A small audio frame classifier, trained from scratch: 5.21M parameters.
Rows from block 3 of a small audio frame classifier, named by matrix and row number. Rows with one number belong to one channel. Each number is 128 + 24 x the weight over its row's rms, rounded and kept within 0 to 255. All counts start at 0. Numbers have three digits each.
After each channel's rows are labels from the 100 clips, of 14848, where the channel reaches its highest value: "responds to" is what is common among them. Only what is clearly more common there than usual is listed. The data: synthesized solo parts of chorales (CocoChorales). In brackets: how many of the 100.
# convs0: expand pointwise conv (model.blocks.3.convs.0.weight, 768x128x1, standardized in use), inputs 0-127
# convs1: depthwise width-5 conv, stride 2 (model.blocks.3.convs.1.weight, 768x1x5, trained with AdamW), a 5 kernel
# convs2: project pointwise conv (model.blocks.3.convs.2.weight, 160x768x1, standardized in use, transposed), outputs 0-159

convs0.566:149139129144147140161145128126157116118096112166140108160137171119092113125118147126096153107129084122097095167115121060120096119157144104151102142117189143132120122115132142139130099113133152109097146088130121160173114134162125137142112122091120098176157087123112118116131099152095137145208139096136125082133113155125125145125126156108162114109114137160126153093128099130122159146110
convs1.566:144100122088144
convs2.566:140061137125121108092112059106116120157150117119116084095122113142088101091126153147122120141098103128165141112131161125125117139097141147127134105113108121161120112155126148188144118126182114168090119102144147106165136091137098132157117145133168109115157121123139122172115139155205142129156157136119124150165171138110116136129126146129121080149104122158107107187131127142108143125148129152108090133127107154121143133120137131145166174122135098134114080128125147110142128157135158
responds to: trombone (34); note F#4 (25)

convs0.163:129061117096126112135123116159131153118115126128104105171148142123123116128117105110125122139148127182130181110104110138189103111108210127114098136090124136132128094139126129110148127133126143127104151148143128129146136123163144125118140112105149115093073120173142114118123163139113136130152140105174134112084135120136108185121121143097142162150086091154120100122111181093106149143125
convs1.163:147163156136149
convs2.163:148101143082154177116145134155167148113119152051118149106145110135190144115148135113091079092124147095087140110120158112142092098131116136108098158106168101125109070143131139143114127129111144100121149112091129145140081096124166139145117151114101137170128122099134119149146129092115108128131128088184093141142141137107129128134095114107139146087134174131136097177143128127123134146115143138100198125119157114139120114108128122133116114120122126130108121134155127161131127081120099
responds to: note D4 (93); note C#4 (59); bassoon (43)

convs0.162:106096124133144114140104135134122126142143109133131113082182130104129155115117121123124140132151123129109128156101097114121099083152150122188161122107141094104134122145125147116143142154108116155069143111108113119103131135123117213113141114139166126131108185096116151165140081160128129117146133131097108162200098130136112133116118099135127123126136100128192110158100163109125150105119
convs1.162:113105095099115
convs2.162:098132121155116143112108134141159120166135124106125127135127137133134101155123141112109097153093127123141162143170120121115149125108136141130118155107128146108080116128162197130074115126107093087152141111126154135153089138124127176138139094118109124149124143159145109131135127134138129135105165132150120098121129128131149116118121097116171128170148140129139098110149133104079137066070127137107126070106109127124130086096132120083110096130049157181127130097158139100091099106134154
responds to: note E5 (77); trumpet (36)

convs0.159:120092075135136128104139121130144134159139148100125159152130126099137145121131150149133149102113110184122098130131143123096146140139084180106115135087128133149132117122091159121155142094109146107108116108081137119113140195121118132121122121140192134113095088195119130082105126176129123138144120102125143119145135149110123166100086137082166119147137159146108140147158126103159098130130
convs1.159:136145153168146
convs2.159:145135128112090124138124126141137098059113171062118120148166147127180127139133134141155084124116159101092123093138188119151088090130121125056130130094130101128112063128127167128140131126116110103118130138118132152094134110111124101125110100126180123143130127117100125138127131104105131120127132140139155137103151148138148126127103084162116145061099166149086121109158134095147140166143137122123163142150134152144164124152155106132128157128089139160129139119155139123088143115143121
responds to: note D4 (100); clarinet (64); note E4 (51); note C#4 (34)

convs0.681:154133124117132142175149142184146149174147158127091128120120115113096097113075091119105135127149111168113152157122113122091124101130142130131108127146146120100171133143105130138160126135096153097152117117105130088131112144121125115104116111127094123150112109186157142107141112131117164181150127173142129144133164157136154164131112153139173094095074087102114120119092104101120130132090
convs1.681:136163161132150
convs2.681:130135112129151169126142127114162129167179141085146133152136151192153168163154143103173118086145174099148149105157151157132108096149111161155123140110158126106142098105142131112134147120131123124110142125096133102152148117137138119104121111098102127106148108120122097114120125141136090147086136150124098138074124108109130110129103099086106100065116143131178090136126120129100127154120124152116103121113121144115108152102137142158122113165197147151164142104152175153170129127118143
responds to: note C#4 (93); cello (35); clarinet (32)

convs0.52:134119113088126131115108142114086131091146121126137149109125157083149098134142109151141140118100100085124133137139107162152123092119152131132137107131124157176115141157090138127137096119143166150171111141118127186120116174168130128150094068166099120141139105137174149144122137125153122135127058126093133156144077107177120140091175119138120143130162122128124129105125107096125099143133
convs1.52:145140118165097
convs2.52:136123096130137123058119081177136138119151155149162137131115148130140146145131126128090130173129091072132091147109116179124123138165101117147105141125106125155118098146120128135128120132139098087140124132123122122118126148095136116154167142158136124110129138139161124101174138157134140156116140146201165098136135122104166092130126158114127161088123144110098129076121142186173118134082171135165119098157166112139115125156118122136109140117187120130124132103155165106127109123120136
responds to: note F#5 (31)

convs0.196:125150167123093149130123109123084150125150109154126142133110122074152078123180118123145134131181100149146136097113101127142130118126129122139115109136133182131123114110105115084114100150102139118162121137134138114141153146121155111130097159119115111146140134155130155127159114091100101128115142102113120162167132096165125163120095133116093076109145139089145164129120130097180110141208
convs1.196:110144139093160
convs2.196:134128148144127107118125130095151102118099161112126120138110115102163089146096107113119174112171129141141152091134146102134102144100128139129139107163184109119131120112158116144109149092127098166083161145129106135124100141134111132164133118161085130058102112096097170123126153136061123092183124162159144100128182097112145164131120131150117111155148132119150103129117133095120151143171139138139142134096090129113110122159105143148123118100106086127140114144129105127177160144126104
responds to: trombone (51); note F4 (38); note G#4 (35); note G4 (29)

convs0.392:156101137117126134104150132108102172074122119136144156156147149175136115118223122135173139139133165081154124094096142155102157146107152115127146129130140124119137094070108116111132162104140108153106110133129111121151122146104107115151102117157100087137136137133165124123152118125146092120103145087088103176095110128123133155138117123099099119103164126137142124153149102132162139123123
convs1.392:100132099110098
convs2.392:137156158141126148160130142141144130124159116111110158143134158146148095144166141118135125132164122097098158079154096140099121112169142104119165173087141160153155123164091117072148101173115161150122117096139162118145144130196135139114097133121119134127124102123091118072141107150113116124110114134138136128122157071119125117136110135101115114124099135144080112117156085139152141155147095102100099140125113132124137129117124099116075109150121161128112164130146138164121098127134199
responds to: note D4 (52); note B3 (33); note C#4 (30); note C4 (28)

convs0.568:160103098152128177109154136145104085130083097162112125118146138107103147105145119155110159109131108123172133114116140090138121113114156122132123143149164131187104109161156125119110087113164167183120119084106102124136124141129140113131105101111152113183186117153179104149100106130107135092127141100161118094136154165129130128109135105120093116087120134104144149144107141123152141131124
convs1.568:132119079112138
convs2.568:161171111146139124110141098126112120171157123095098115106118124155119113123168115121167109159091125117150128143111159156135103106129184122123139108110104117113099092116105145181176116136111162114099115090126131095131126120153106139146104136142112148124105139129147109139127133155139129101124116105108099140147132115103101100093157111094102130177132075138101168195155146128124119165155150161137141097126125141110136128114168123145146098147182084183096115138128168094135147160107134
responds to: note D4 (37); tuba (36)

convs0.206:142151108115112124128169152149128126148107091119093100141162085120130126149105101164161124083097134120136131152119146138120130118145118140118139125172159114110084152082140110146142101136119115151138160170177110124102102161142101101149100074133157128095147150143192113154103087157142159120124114070150138108132125145124103121141160134160133127119093135090163107162136146087124115121128
convs1.206:149160152137156
convs2.206:109200123138115093138080117140154114078148117116115076119136128115155144123134146139107095129116134108173115135157105140136124150137091144154074175124147141148108136150109154159138133133136118149117131122111161144129118133138111119143145121122170117148131136163174148119132105136164142116096199132125135114184148121149109169149154131129127110110141163144162124067126097143126107107114145161081089129094126130140136124122107105171123080175127123158133123172136091133135141124087107
responds to: note E5 (98); violin (61); note F#5 (51); note G5 (28)

convs0.229:149133107107092119132086131154149112133114128113131152142078164055120140117104151143099125104199157111123109111122123144128129124125107146139135137036128108123137130175146125142151182117139125135105176154143144106115117124093116124150106157105128133139130138129077155120120132131125136124153118100110132136157100131125204134101114110121132133116172132150081146142169130142127141118109
convs1.229:103109104099105
convs2.229:138132102105142138107138150150110111125106139152101133143120125189128136142169179148154144106109126143102152144139136113144134161129176173126164113107121187118133154142137116095154093137104110089120137137182092109108169110120133108138129121123168121103161119137125123119100117157150108136142145093142107135108129132102188111116127118114128166108154180097132117106134118094178135091158116142148114145143083123129097109160086145068099149123092121128098149133153104115178122112139157
responds to: note G4 (56); viola (38); note F5 (28)

convs0.0:154158121099117095121171141111080143133087162134095116126150140078154107094106089118161113067116147116192124108169145167161131150125133112113131136089125115138150168122123144137206112132148122142128112137102129165133120102105122111129142123164105142164141140086140127139121102105142126131127123102103067142133111133135114118144115127089113154121139132100162105123149148147164143157125
convs1.0:146137175132145
convs2.0:081144111089131107052110106141108118125140119125103105131073133122130158080116181141155123140149110119156117150085146137155141142133126099124122150170148125128116146138123117143083172130177133105116086155132125134143144114097102109141156156142132119131138119100113138091110128130137128126133119148173137138123111177166100105160160102132144124125103117113177137149142179136140148134131177184185074135137161151173152117131167114130137142162104127133105124115120118102148107118117138
responds to: note A4 (85); oboe (59); note G4 (36)

convs0.550:091117147132161058090134101089171161113086134097125142145137119120165119119161159123125146103169123087133152141107119111131121142141157147102118150124124116123154148102160138108173115116139104105126101203136153105106137116154143126138163131063121160130152119104097136112159133157143129139129123112095116139140141078123114158143185136131131103124118091113115149107160148112113132095131
convs1.550:138160136091111
convs2.550:126130117137143080145136121135125157135116123173098100144099128109120137157169131147137142130157120097124107145101132143127145139138184147115150071151147090148164102136135118126136112108122135131102105164107131141108127138115126118105150175165163139146118131087155124089137146097157175124121103088167130101119118093133105111159113106144131124104164107139122132128143174118107127101093121175136155156089127124113160144119057114138093136160164136197152114161127111128063133146123135
responds to: trombone (55); note F4 (32)

convs0.660:137097114147140109141150136155153178108086139114107122167107135113140129147136129114103137142116131165130118170104168100132101052138124117097165126117099160148099148106156120140134176145135101102133123137134135149116148075176111124097127124151095124123151162118078118141106100155156111116156122151156136116117086142136119108145118113132177100088116098137123144115098144100118131158187
convs1.660:118120089160113
convs2.660:145173062088117141122099122117135112146113085118145138078080119140095094128120088141107116138134067143159130130113109125072123106116090144152103115132128112121153127133143147107109147156153172134144125113112140122143118123112108147163151127112092160141129094194082099099119127126082154154131135127177169087124104140135128096122145108102106113106125151156107115123139161143105168108184140134097140146129118150138133112125134110117126126112094124124085102115136108075091137130117117
responds to: trumpet (43); note F#5 (28)

convs0.1:181126109108132123089119124135094132131081121112134137087088164138129145126136103102140152119107119137145138121076139159164145141094116138142188131147151136157104108115101117119133124145169132108140141150127113141069116078113129066144087135172125149151099165145148176152139141150140077093143138153102150119136111128157145144098142116158105124135157094103153138091109116124124122151144
convs1.1:115112086105139
convs2.1:152156105136099165189169193147132131118135145109136160115119119123124109129133115154116140139092178136142117111122118143117106099155145123090127125125121162123147127113084131124155133136152141109115150127150156124105136074127141115056091156149103126145145107158106123077114131109117115127120154132122108146134070058110120150114115106115106136119122101128124146162127123104173138110122158109141134109133152152163101143121135151095163086105150136112129173088092129161156177147104104
responds to: note F#5 (84); violin (74)

convs0.764:158154162090115156130112111081092123160095136128105130125103120159119099162101097102115150105121084101149106136097181085149188124159125145136091105128120093147131144126123174104121126103159092123128135132124102119123163114166133114122153131160106158109143146139132095173141107139153150103141155158129161120133116098114112187119108067143114125115151106121131133147111156137132157145136
convs1.764:104164141126157
convs2.764:096088138144114103104132131132130114119157122134144137135129155141126132100122086128132146108120078103116113091158161123134132175121118114110110139154143128134137112120072097123118100115122087158138128097104113144137063105141130134134181101094089119079132130138190145107126091121132130125099174119178140175091115100107119122143171097109143098111162163129142153140155135139103137178153142144159071116152096128113168153163124116123139113138124171130139126134165133103112131109134165
responds to: trumpet (32); note G#4 (30)

convs0.422:183164123135125089129128132116082148104099165145109113110076169168116104101131097138126057189138082156149131112129089097138137139130140145139132114136152150138136103150114115107130123095120123108114111155102115144114096160140156134154123143119137131130128098131101115150144090120147130135144112135099124134104170162174148190120080134152120141154162141113119141092113113109120121151161
convs1.422:106102095103134
convs2.422:097168155133101156132182105097119122101126136119082097095102129137142106118159162163097138102130133145123120144163125164100116111145122124115109083131143126127138148114107126108117112151137136175152122090150146110155154136113130171179120136134111109092162136117107110118114142145141131145154186145076167131074099138143121151100187138090116103127124057114117111158146118122175140106167137134080140137101132136130130088160113154116149148155113148111122159139115134125106139147094113
responds to: tuba (46); note A3 (45); note B3 (30); note C4 (29)

convs0.180:139110156101143084122097118119100125105121165131182082127151145138097108122125089155126117135137124104102115098118126100142112073130129117140133111156145136102130116132137093108132151129116138138161144150129182094106111104153114103123110117128112139146136104119123128144165091092170141122128123086100148126180127166145115126138135114215162161108137150086156133138098145126157173148158
convs1.180:127114089098111
convs2.180:118090164119167141139162175128140154102138161102130164153171145107119095126122130118109114151154159108123126105122136119098090124089089131083148101133136121199092086100141113086113167094123135120155114112102136150109140152119100139106128094131157162139134122117117083116095141140068138157152117101138126105163148128118137086109124113090163108154112107135123097132143153135104147118092169118120119077141124140133120126144115177108161172120142155160125111128121108173128144138116147
responds to: trumpet (51); note E5 (45)

convs0.383:135060158130136148140114134142143110167116089105104114131075146160137114065155142127143162125116091136081153155104101123128154155124155177130116130128129157124138152159154098084078135124160101149113120127113123122092133132112152138146144125108152111135121174176136132123115102148156123150162127112135129070094155147137148103137111137100118146108094123099158128133154113104157097155113
convs1.383:150152155125095
convs2.383:143109111130170142170129123145137124095112137133100129126138133134117144106115133107135115100117091157132195147076116120102132146144140190154100177142145097122154129156140100128122114125135108110103141115130131130154086081096122177130124146093143110159150143136141120129077116080126127131128217124139109130148130176121114119119187128114118155086120152100102120118148106145137101113113099089102111132114126108098128132123176134125120156145073153127102120140162096128147142106165136
responds to: note D4 (39); note C#5 (33)

convs0.249:091150111119121154144098151148163101138085116117167141150073104131164116115174132139105164125130143151125115074126159107174154122155115142139113137167152128160113131126087108120091136135084103156126116139142112097126130111128124170105108145148137133105100172154107117086073166128135140178128133130107086139131107153130119120133128150108148124095103124147178119134105079131152142153110
convs1.249:157155135115095
convs2.249:121141111127138121174115098131156114109118141117109165142180115132153165170091150149134126147153169091123148106134085160092115181166117134147095139170108141147113152128105097121160149157123102127146104104134121147107135103095116134168144112163136139136115112128133109165073122167087163130114121116134147114110142128122098111121122121114093128169152124139170113154155104141106146162088146121116103139122095081096147113086110117147137188087104136161115148138111139127119081159141120
responds to: note D#5 (54); tuba (35); flute (34)

convs0.50:105123115120149103143100133142116136100112122141139151149124123128142120149111140127159129115132128090174125143147088111104140157157134152120100091119129152173130102171092098117102104113178123117140121145114141201106088094147106130135135173117104157142140083122146120173097164174138110122140115124101186151128118143099080167134150134131126109107134139106101081120172155101099124132125
convs1.50:159150148131159
convs2.50:131121124103135124053148100131117137131097152146140121155098095136111120141137153131105113123158123149140151119108104112198140147089108140067110135114150143143131095116159094169156168170151125120139099151146116134128096155054115098154148154141094105087103167116140090086135123159137136121090086148105108145116122099132117175136162100112124104120128141130101130128124138147166103117133161140172139104127111119128144148134079126141087123089128085133139143137140104115120121117148144
responds to: trombone (42); note D4 (39); bassoon (33); note D3 (27)

convs0.138:130095117145156096146192128152135108145146158168124085126128138105129100123146101097133116100145138147136143146129151071102129122142140091122132119113142170134117146148128121133160166089121172148122115128093143113126095092159129145091091086137124166146109140071152106119114081132123124098111114117118093129122107120144143093124143105147108126164148155150122152143140124094143189150182
convs1.138:131139090112096
convs2.138:162118164104121162109144096095101093061147148140112171121118151129139096148157115134126111152118149152136134124095120119081136111133122151128159134118113123165128127129126123164141155199144131120094120101148148155106133147125137154128141101121127137134125143147146120144156104125121116145095151095144124080150087075097100077093102090110081096089126094128042108119157108136133126112131142134132158098112110119128130089155158127130127109117078139162132127100151105123125136107131109
responds to: note D#5 (48); trumpet (43); note A5 (32)

convs0.717:112152143149098129165152130131162080144119109091148176112072117125145093087147096120127162129121109192120087097155121163147099103130182121150076127147137109117109136139114081084110136154136119140136121119174152145145152141102144178076107104143169157128128133134100129091111139129125156135137134159156098122135118130111112107131135124122110127099130145116171117137120108142124161146114
convs1.717:094119126143166
convs2.717:139122137142107072099140160112133132136151127103115109130069130134100096165147115110159127136088082150129131110159146085149107133117115112129119096112132121091102098139124132110118114087125134136078144149093130142157136150165154125120107149164167142128134117122123119106101140103160123117103126129174169127116173162121205141134111106093127093129111183131101133131113192120114133127121107136163085124081121145109100107090165117141114141150123146111142130121104090138155158089127141
responds to: trumpet (34); note D#5 (29); note E5 (26)

convs0.630:148139103143170130103114150129129139065143095177148177120082117113134089138122143130124148161155138149109134107109116115084137108123109140102111102095163115104169154135143112156136142120101101080147171117141127136134096123155123148150164146137136164094109141138130108133093147156080105132118102135128132124164159109130088146148140150138158129146152172097111120053102116119147123112138
convs1.630:090109147147147
convs2.630:126094096162156182160107143141131119072108154163153090120138125118127067133129150138145123124159118120144107132101107109093144122123124135117165104084124141107166143112127131136151144150135139165168145181140118105115126126128137100077103121121149103159129088119123146165145140167137128126123041140176106107129133119106124148101155133115096146137100101134146124118117153109115113118093110087136141107083152099111118146135132077178116122152111167098120150118112127143158166148129118
responds to: note C#4 (31); bassoon (27); viola (26)

convs0.639:103119121127139145102116121145140100157142139110136133135098124136147127135140115122137146074119122156114132144106124136096123125162126136109149122145101163163115113153120111150114136144132136124143157131118188103127068118142120146140147156176184108086115140115097083138079141126127101106148168117143128157132101116123126163135129153110170088131152189136090109114116099150132032131113
convs1.639:166154153134140
convs2.639:153137108119102095101111093145111124122089135085104120118136126142160112139134175090146095092113142103172135146143128080156121146122129132119107143109136130080110127123113136158124167130161142124109065115118101126102111120096088110126120120099159126139107149076145153143159167171119148108134145087170121134100136113145097124145076080153154118127121183134113185133113082138100110143114138116102093124117117116115105107120144173141118092167113112142130122163129119147121151167150144
responds to: tuba (81); note G#3 (64); note F#3 (38); note A3 (37)

convs0.100:104163138163123116137131126080100075139154160096109135105093096113107127128117080118109122122140089119128150163093141165147092133123140116108138165114162162127159120121170152128169142157124121098127119150147124118124121051180095132128121114111128148158155121147137124165148141132143156134135125161106133157126178130150142134112130112113110085097170126134113113142095102101087108164124
convs1.100:126104094106102
convs2.100:102124073138065100134136138108083113076104130140102117137145117129149096134135134153101117146153130124161141142142136101142141123137125141157095141151128152144161128121137122148144121128157162098119119141127097096106151102112157123179080152130138136158132079143123104126128111152117143154182142128174149137137121157106118137098118119165126142134138119159122096128126148158175133114141106120112188101087127110142087125173180183163118123107170145146119164114140104114168108140167110
responds to: trumpet (53); note G#5 (46); note A5 (42)

convs0.704:099168121103121119154162123140161127126114131093139094136131156119101160138112134099103166125123106163100152162119122162105109129137174186127107146113143176075111107068136122080186097145143116098107141113122135129082156122122129151115084132149154109107111108163165119159121137121143102142131133151100093160148124115118134120115138118116114108117155102133180124127154140128133150161089
convs1.704:113094102107147
convs2.704:099097069136132134102097138078111128091108148098117144108151134108172133101133122146140143090153105150160103159093138092134130149135140121143095120075109131135113120144131130082168134164129164167126121108126167128148107136165136100109096152136148137127128138168102121131135101099111098130090099146112133125109107098118110165146113119114128145129108119137112121150116122089115140180145140167168144135111122131156147170152123112093104162062164159141154128137128134111137086107159186
responds to: note A4 (53); note G#4 (41)

convs0.63:132097094143114120130104160098092113109135108100129144134179173067118134116124122173127136127113148122130118160103116119121105108143148132076136102106132147146140124136118141150113134112166154115123093082094160168119136141149133128191104095133137146157150110128177135154111118146159142140153092086123126162137104120170059141125149146150103120103164123116105137113146100139108154099155
convs1.63:176112122120145
convs2.63:149126151107131110093142127142117126142097161120156065129141140106123126134112135125109138124167140108131114085129125149183135160096172143126097135157140114128130148111121134166109113146069076112107140182141126104132119155114087153138118171127105108079139166119180142103136161113156137119123130166108136113171146077086100130155132141105110137090114148125098099143112129179129120125114155121146130115118118175139102126121096163141087110167142160130170128113114127096137153118159154
responds to: note A4 (61); note B4 (39); horn (27)

convs0.604:098143087147151127081115123141123120088154171140113145110111118119136116121143109089124135115106147131142125138079098121120129097139090135132121134121191215109184094162190107141149151155105139144148161133134097087130132120128110089125132163132163134094116147136142132161124138137125166087125149158122110121128121138177130118131124088116098114123136100123113124092109134108142166135141
convs1.604:115089110100119
convs2.604:110165156148113126121143179158100150113117152138134192128101112181136121124124111171129160149156143153142111146149172133098093085097112116134103170140163128140114160152107146157109138131107160089175104150101109096153110133143112093146157117144126140155143119127136127110133141130125097133161126119135107120152072091123096130078112089114103094075183115112128112146106161128189116113144134163083122100114154135166119145117118143138098127119130140130137134138132136096159139120125140
responds to: note F#5 (87); trumpet (33); flute (31)

convs0.752:124135100131116140093097114092093115131132127161086212081136148126149126142146128091103132123163135158142110123095098146162188138134134159103181141099116152136118148084128105126089126142133087103093123143138113125111120094109108144133130127149116107148139178153175126169133157101103134133113104157143156153111119116070135138172119125123109135145130138166098137125126130114111131124151
convs1.752:114154168147134
convs2.752:116165155175137163118143114127136103131139106156157104111165176080123126092169138159124142151120132159115116097112130105154098133172109161152117159135116152169127148134114101127168135082148147129155121126086124129101099128118122135125109120121128127141123122097114141202182109104129103124085102119116129110183157139109138124121159147113128081162093100117122121128149124130122099132128123112092064155131046143110102137130116119147131155116094126100143121105140137114135128156100121
responds to: trumpet (36)

convs0.562:137180133123154114132127133108135105112096141067152164154137146135151117148036101130092137115128112102138124147118103200129113171164123124135159139098129128134126134129122129097118091141131120154175127143155115122111088155131126129157129127135110133140095199105153129113109101169097129132109117097189128113148130105138115129127119146097133097166130118114119134091150109132140109149130
convs1.562:129157173127122
convs2.562:086148126151120126134162073148114116056179145099119115139126123150156121141122167143170163134119142128156178119114143132114160161110094100104122109134103128151083108115124163129114132125148138173136127135170122122149116172147163129128174093154100134130146116090130113134161132139144182131102139108122116128124106123143113137105092155136136128100109112108137125144173156136076123087099132122097138153195094143120125107117109123112096143148124104123111105151114140090105087135115085
responds to: note E5 (92); violin (51); note F#5 (32)

convs0.419:137118150128165161128142126119118117118140110149196097095090150174145137094125155123121209059150132172138162131148118123130139116133139105135155129157122134117141151125110144106151101134102125082119135101143130104139115156127132114109124125121129107140098119124107101148109084128116100140099157110128148154138136102096133138113148116138106141170177095117080072129145133140143147162080
convs1.419:131158164151140
convs2.419:203127111131106142169133147138126133109060102153144064100128145148121157160087117129126134106057109088132110139120099152124115105115093113115119098114096106120129142152131144129151145121108117104125112102134111077106139102149126141122146110148117121183095125139152119089113133153071098115158172066135121103097158116125146158121146157142126148141132129148110146131060131115118116163119110126117149150124145145114137112137122168107137146148098080134098126150120122121142117142127108
responds to: tuba (66); note G3 (50); note A#3 (46); note A3 (45)

convs0.314:119122105161147119145122106151103138115160097177146125148136141115106124079146119163135126134105127154089104131126143131127154133128139099100080104112139086107184127125123121151125102098160128126118106121134171106152125166103151103143130073159160207094093142107117131132120112137087150111177094131119132130116162133124119122108134116118143116156097163090095140145114147173167160129133
convs1.314:138162138138090
convs2.314:087100107116105115141153125154063143160125166102181149128124111130141191097131103148127167138098123100132153093153126148151119095149164126183129141090149130097089154144144122113142133185077143127124123109094137090120135148108144132130098140101079114110130121132161172106120161131137140126130112143146154110126161093105107111112169103133151197119122116126149095126143117120138091171133128140166129114114129144111130143131127148148149082138118125092097131164106129145142125109110130
responds to: trumpet (95); note D#5 (34); note C#5 (33); note G#5 (30)

convs0.605:105117124107096133180158100174122165151116136136152099126119162119118186128086134099140156122122131091112149126102110147150130133110146132122101131188117089137113107121161125117139115126123128093152130105148190167136103094113150133146169112122108152136133103164079148127114148119166141130129107095142194148133124120073141114117143139147121105105129088109105163109090118112104125141143
convs1.605:115122111097090
convs2.605:125090103125058128172121107121120124111132083121125112110154152086110089107099086141083128119131091127113126166156138107096140099130098087125124114128135125111113087126138130133134137073106093106170096091163115102140092082087101152083108148126110142124139125128108110132130109128120127128095106154113152129138129156148101129129140142170170150179140145147149162139121118147135143108138123132104102121129195136117104153156144174131142144126164168153164109166113123147133116124154106
responds to: note F#5 (99); flute (31); instrument: trumpet (28); note G5 (25)

convs0.212:120125154179113075100096102152142125135110146136119126109109166105114149160115121166110120146156119146140123149163150125121152129101126132123132115052121108088137137183127119110159145132160134129103152161108118107135138127102118142107095171116126130145144111110156162094130139125131107099125107138119125116107133110141160144095116126126092130148155096179101105123175185115135160145054
convs1.212:104094104105130
convs2.212:097097131144155126118157128110131105104122161109132153131119130150144125146141147126117136118127153118113149157071110154139146157109183166130112126112134132132172170143088098106187106104127155076115139107138152116109138131089136106119133148130127125202118100097138111161148143159136092114103114131075092120072135119114147138109149158114128149153117146104104163142114127043135108152142157109111150167105123100127126122168106106140124161103167145126125115128148134103152107131154149
responds to: note G4 (39); note F#4 (38); viola (37)

convs0.190:163136114105142108162090159136127136066119107140118154143107173119173129158125115175162169143150129124157132105123142119125132124156113171146133130111152103106120132119137113121101118136104083118137134112135117111138099132095145197088140126114107144135120163122138117101086162156127103147129130136107089131148174110114086106167141145096128100141089167137113120121125157136113123144052
convs1.190:168145120111104
convs2.190:149149129085117147144123046145141074141148117158099132118154105135148154179111148125148133140130131133132164127099168137145174165157114143126118103166113136184090135132102142149094122114150069111117107097157116155139119095114129150133177120135110151104122140101129116125093107152125116119129157147080120148127101091149097114170103144116108130101124150150140159168143120143134134161130111155102130114143150137107122110152105102124079158122164109118097120131097122123122129191154115
responds to: note D4 (43); note D#4 (40); tuba (30); note E4 (27)

convs0.69:159140100120100141147094168130104114140150138134128132106099156087118119123132105108090122112109113122140128160122161128153116089115120141107153102155121189171128153179129122121124104117157187085144110162134123117124125099159129136109114105165097140133106109150160128157080135156086122118131106105095132107163105121183127140092133088163143131096160140132154152090137112132118111165159
convs1.69:138095126088135
convs2.69:111121133111094151110130148106128109120106113134152174131124110107098105093120120117114128131114148151126117115118067123142081121158123097121104155091114108171121130108129099089187176165132146145122137147188145167122138103179133127153167160128105129150169135139132112124165144103155116138095144148128140109194129169091128136122119088108079114124132105151081128125124164149133131129151153144157147111098129141119132112119120141140161108073073133116099136128145116096111164128100132
responds to: note F#5 (49); note B4 (45); violin (44); instrument: trumpet (27)

convs0.186:113117116179115123117080122124085118130113153120123124143136129082097124100138113185167106117122137136156128127111089097103117106121085111143085131101145127126115118110105137145138131142183137130142132131121131121132112172167098115096135121098142140151100124138163127126133180123096154160147131099108202076083162181170123118165164131161140124152135111138156129139129121112114114127137
convs1.186:148153161144151
convs2.186:152156097128129101115121167111113127112127127166096135101135104093046111111114087149129095102136152125171086132110112135135153137165114138127126146143133112127166145154118138116150137148118129149141131146142164110128110136150106164129138112153141126120115126125157119143127175079096141157115131119104152117100104118137076175193108166123128125058151126121162135139099150128083108118106186100148139173107140160167139096105154118115121142150130129132124119125087160133118144170120127
responds to: note G4 (100); note F4 (50); note D4 (42); note E4 (34)

convs0.499:170095126122126136136135118166062142138144118118146106120118117114139131133185125118128112129147125119152116138094150108160150125079129149136118116131167159111125148130094100109150110113127210111122131136126133123120145165116149110148106154168148175138124117175113146129111131130097085119114068120117145145112125161122121122108119127122099067104110127063154157134177148123118098161128
convs1.499:108148164139103
convs2.499:141097095143176090086134143108143145129149158142099098155118118124093138118095111082123155136102140145128150129153128147137121131103110144123148138101099118141111132124184120121138131100133133143097165109105100109123054160156136092150145131155108126077147119127119143137110135078132164124153142124117144115129123170117139106149089125143147098096112125154117140114114139157127082123123087119175124109098111166112143120148133127180063121134145184118120121158152126085105132085153163
responds to: trombone (55); note E4 (44); note D4 (30); note F4 (26)

convs0.592:167089107114118109141160133119161135153077147126085126107156136141158100114123134162122113149145119106169152114130094117127116116094141154136146127140114129098092110092157169106075121065105132131154116145172157145124099139172119161139121146121119111136116150127093110161167106076112106139078113101127102156146148098113156139177164119125140157159141132134149119099134109160138120127126
convs1.592:130158160156141
convs2.592:100097142121117131120101145078143139093108098092080122100113140113136131130134138112118143160135142112125120138174130127110160117095151115123165184116125136099112141125127163095152114100097103136135126111096132098146142120122087123122123138132117140160177116142130138130159166134180130143133147152132107118115098125101128122120119146107143113125123112143130108126119122128142145132149138148143118134163126138121193135149101076092085095093167077096116121125096098083064093125074058
responds to: tuba (67); note F3 (57); note A#3 (34)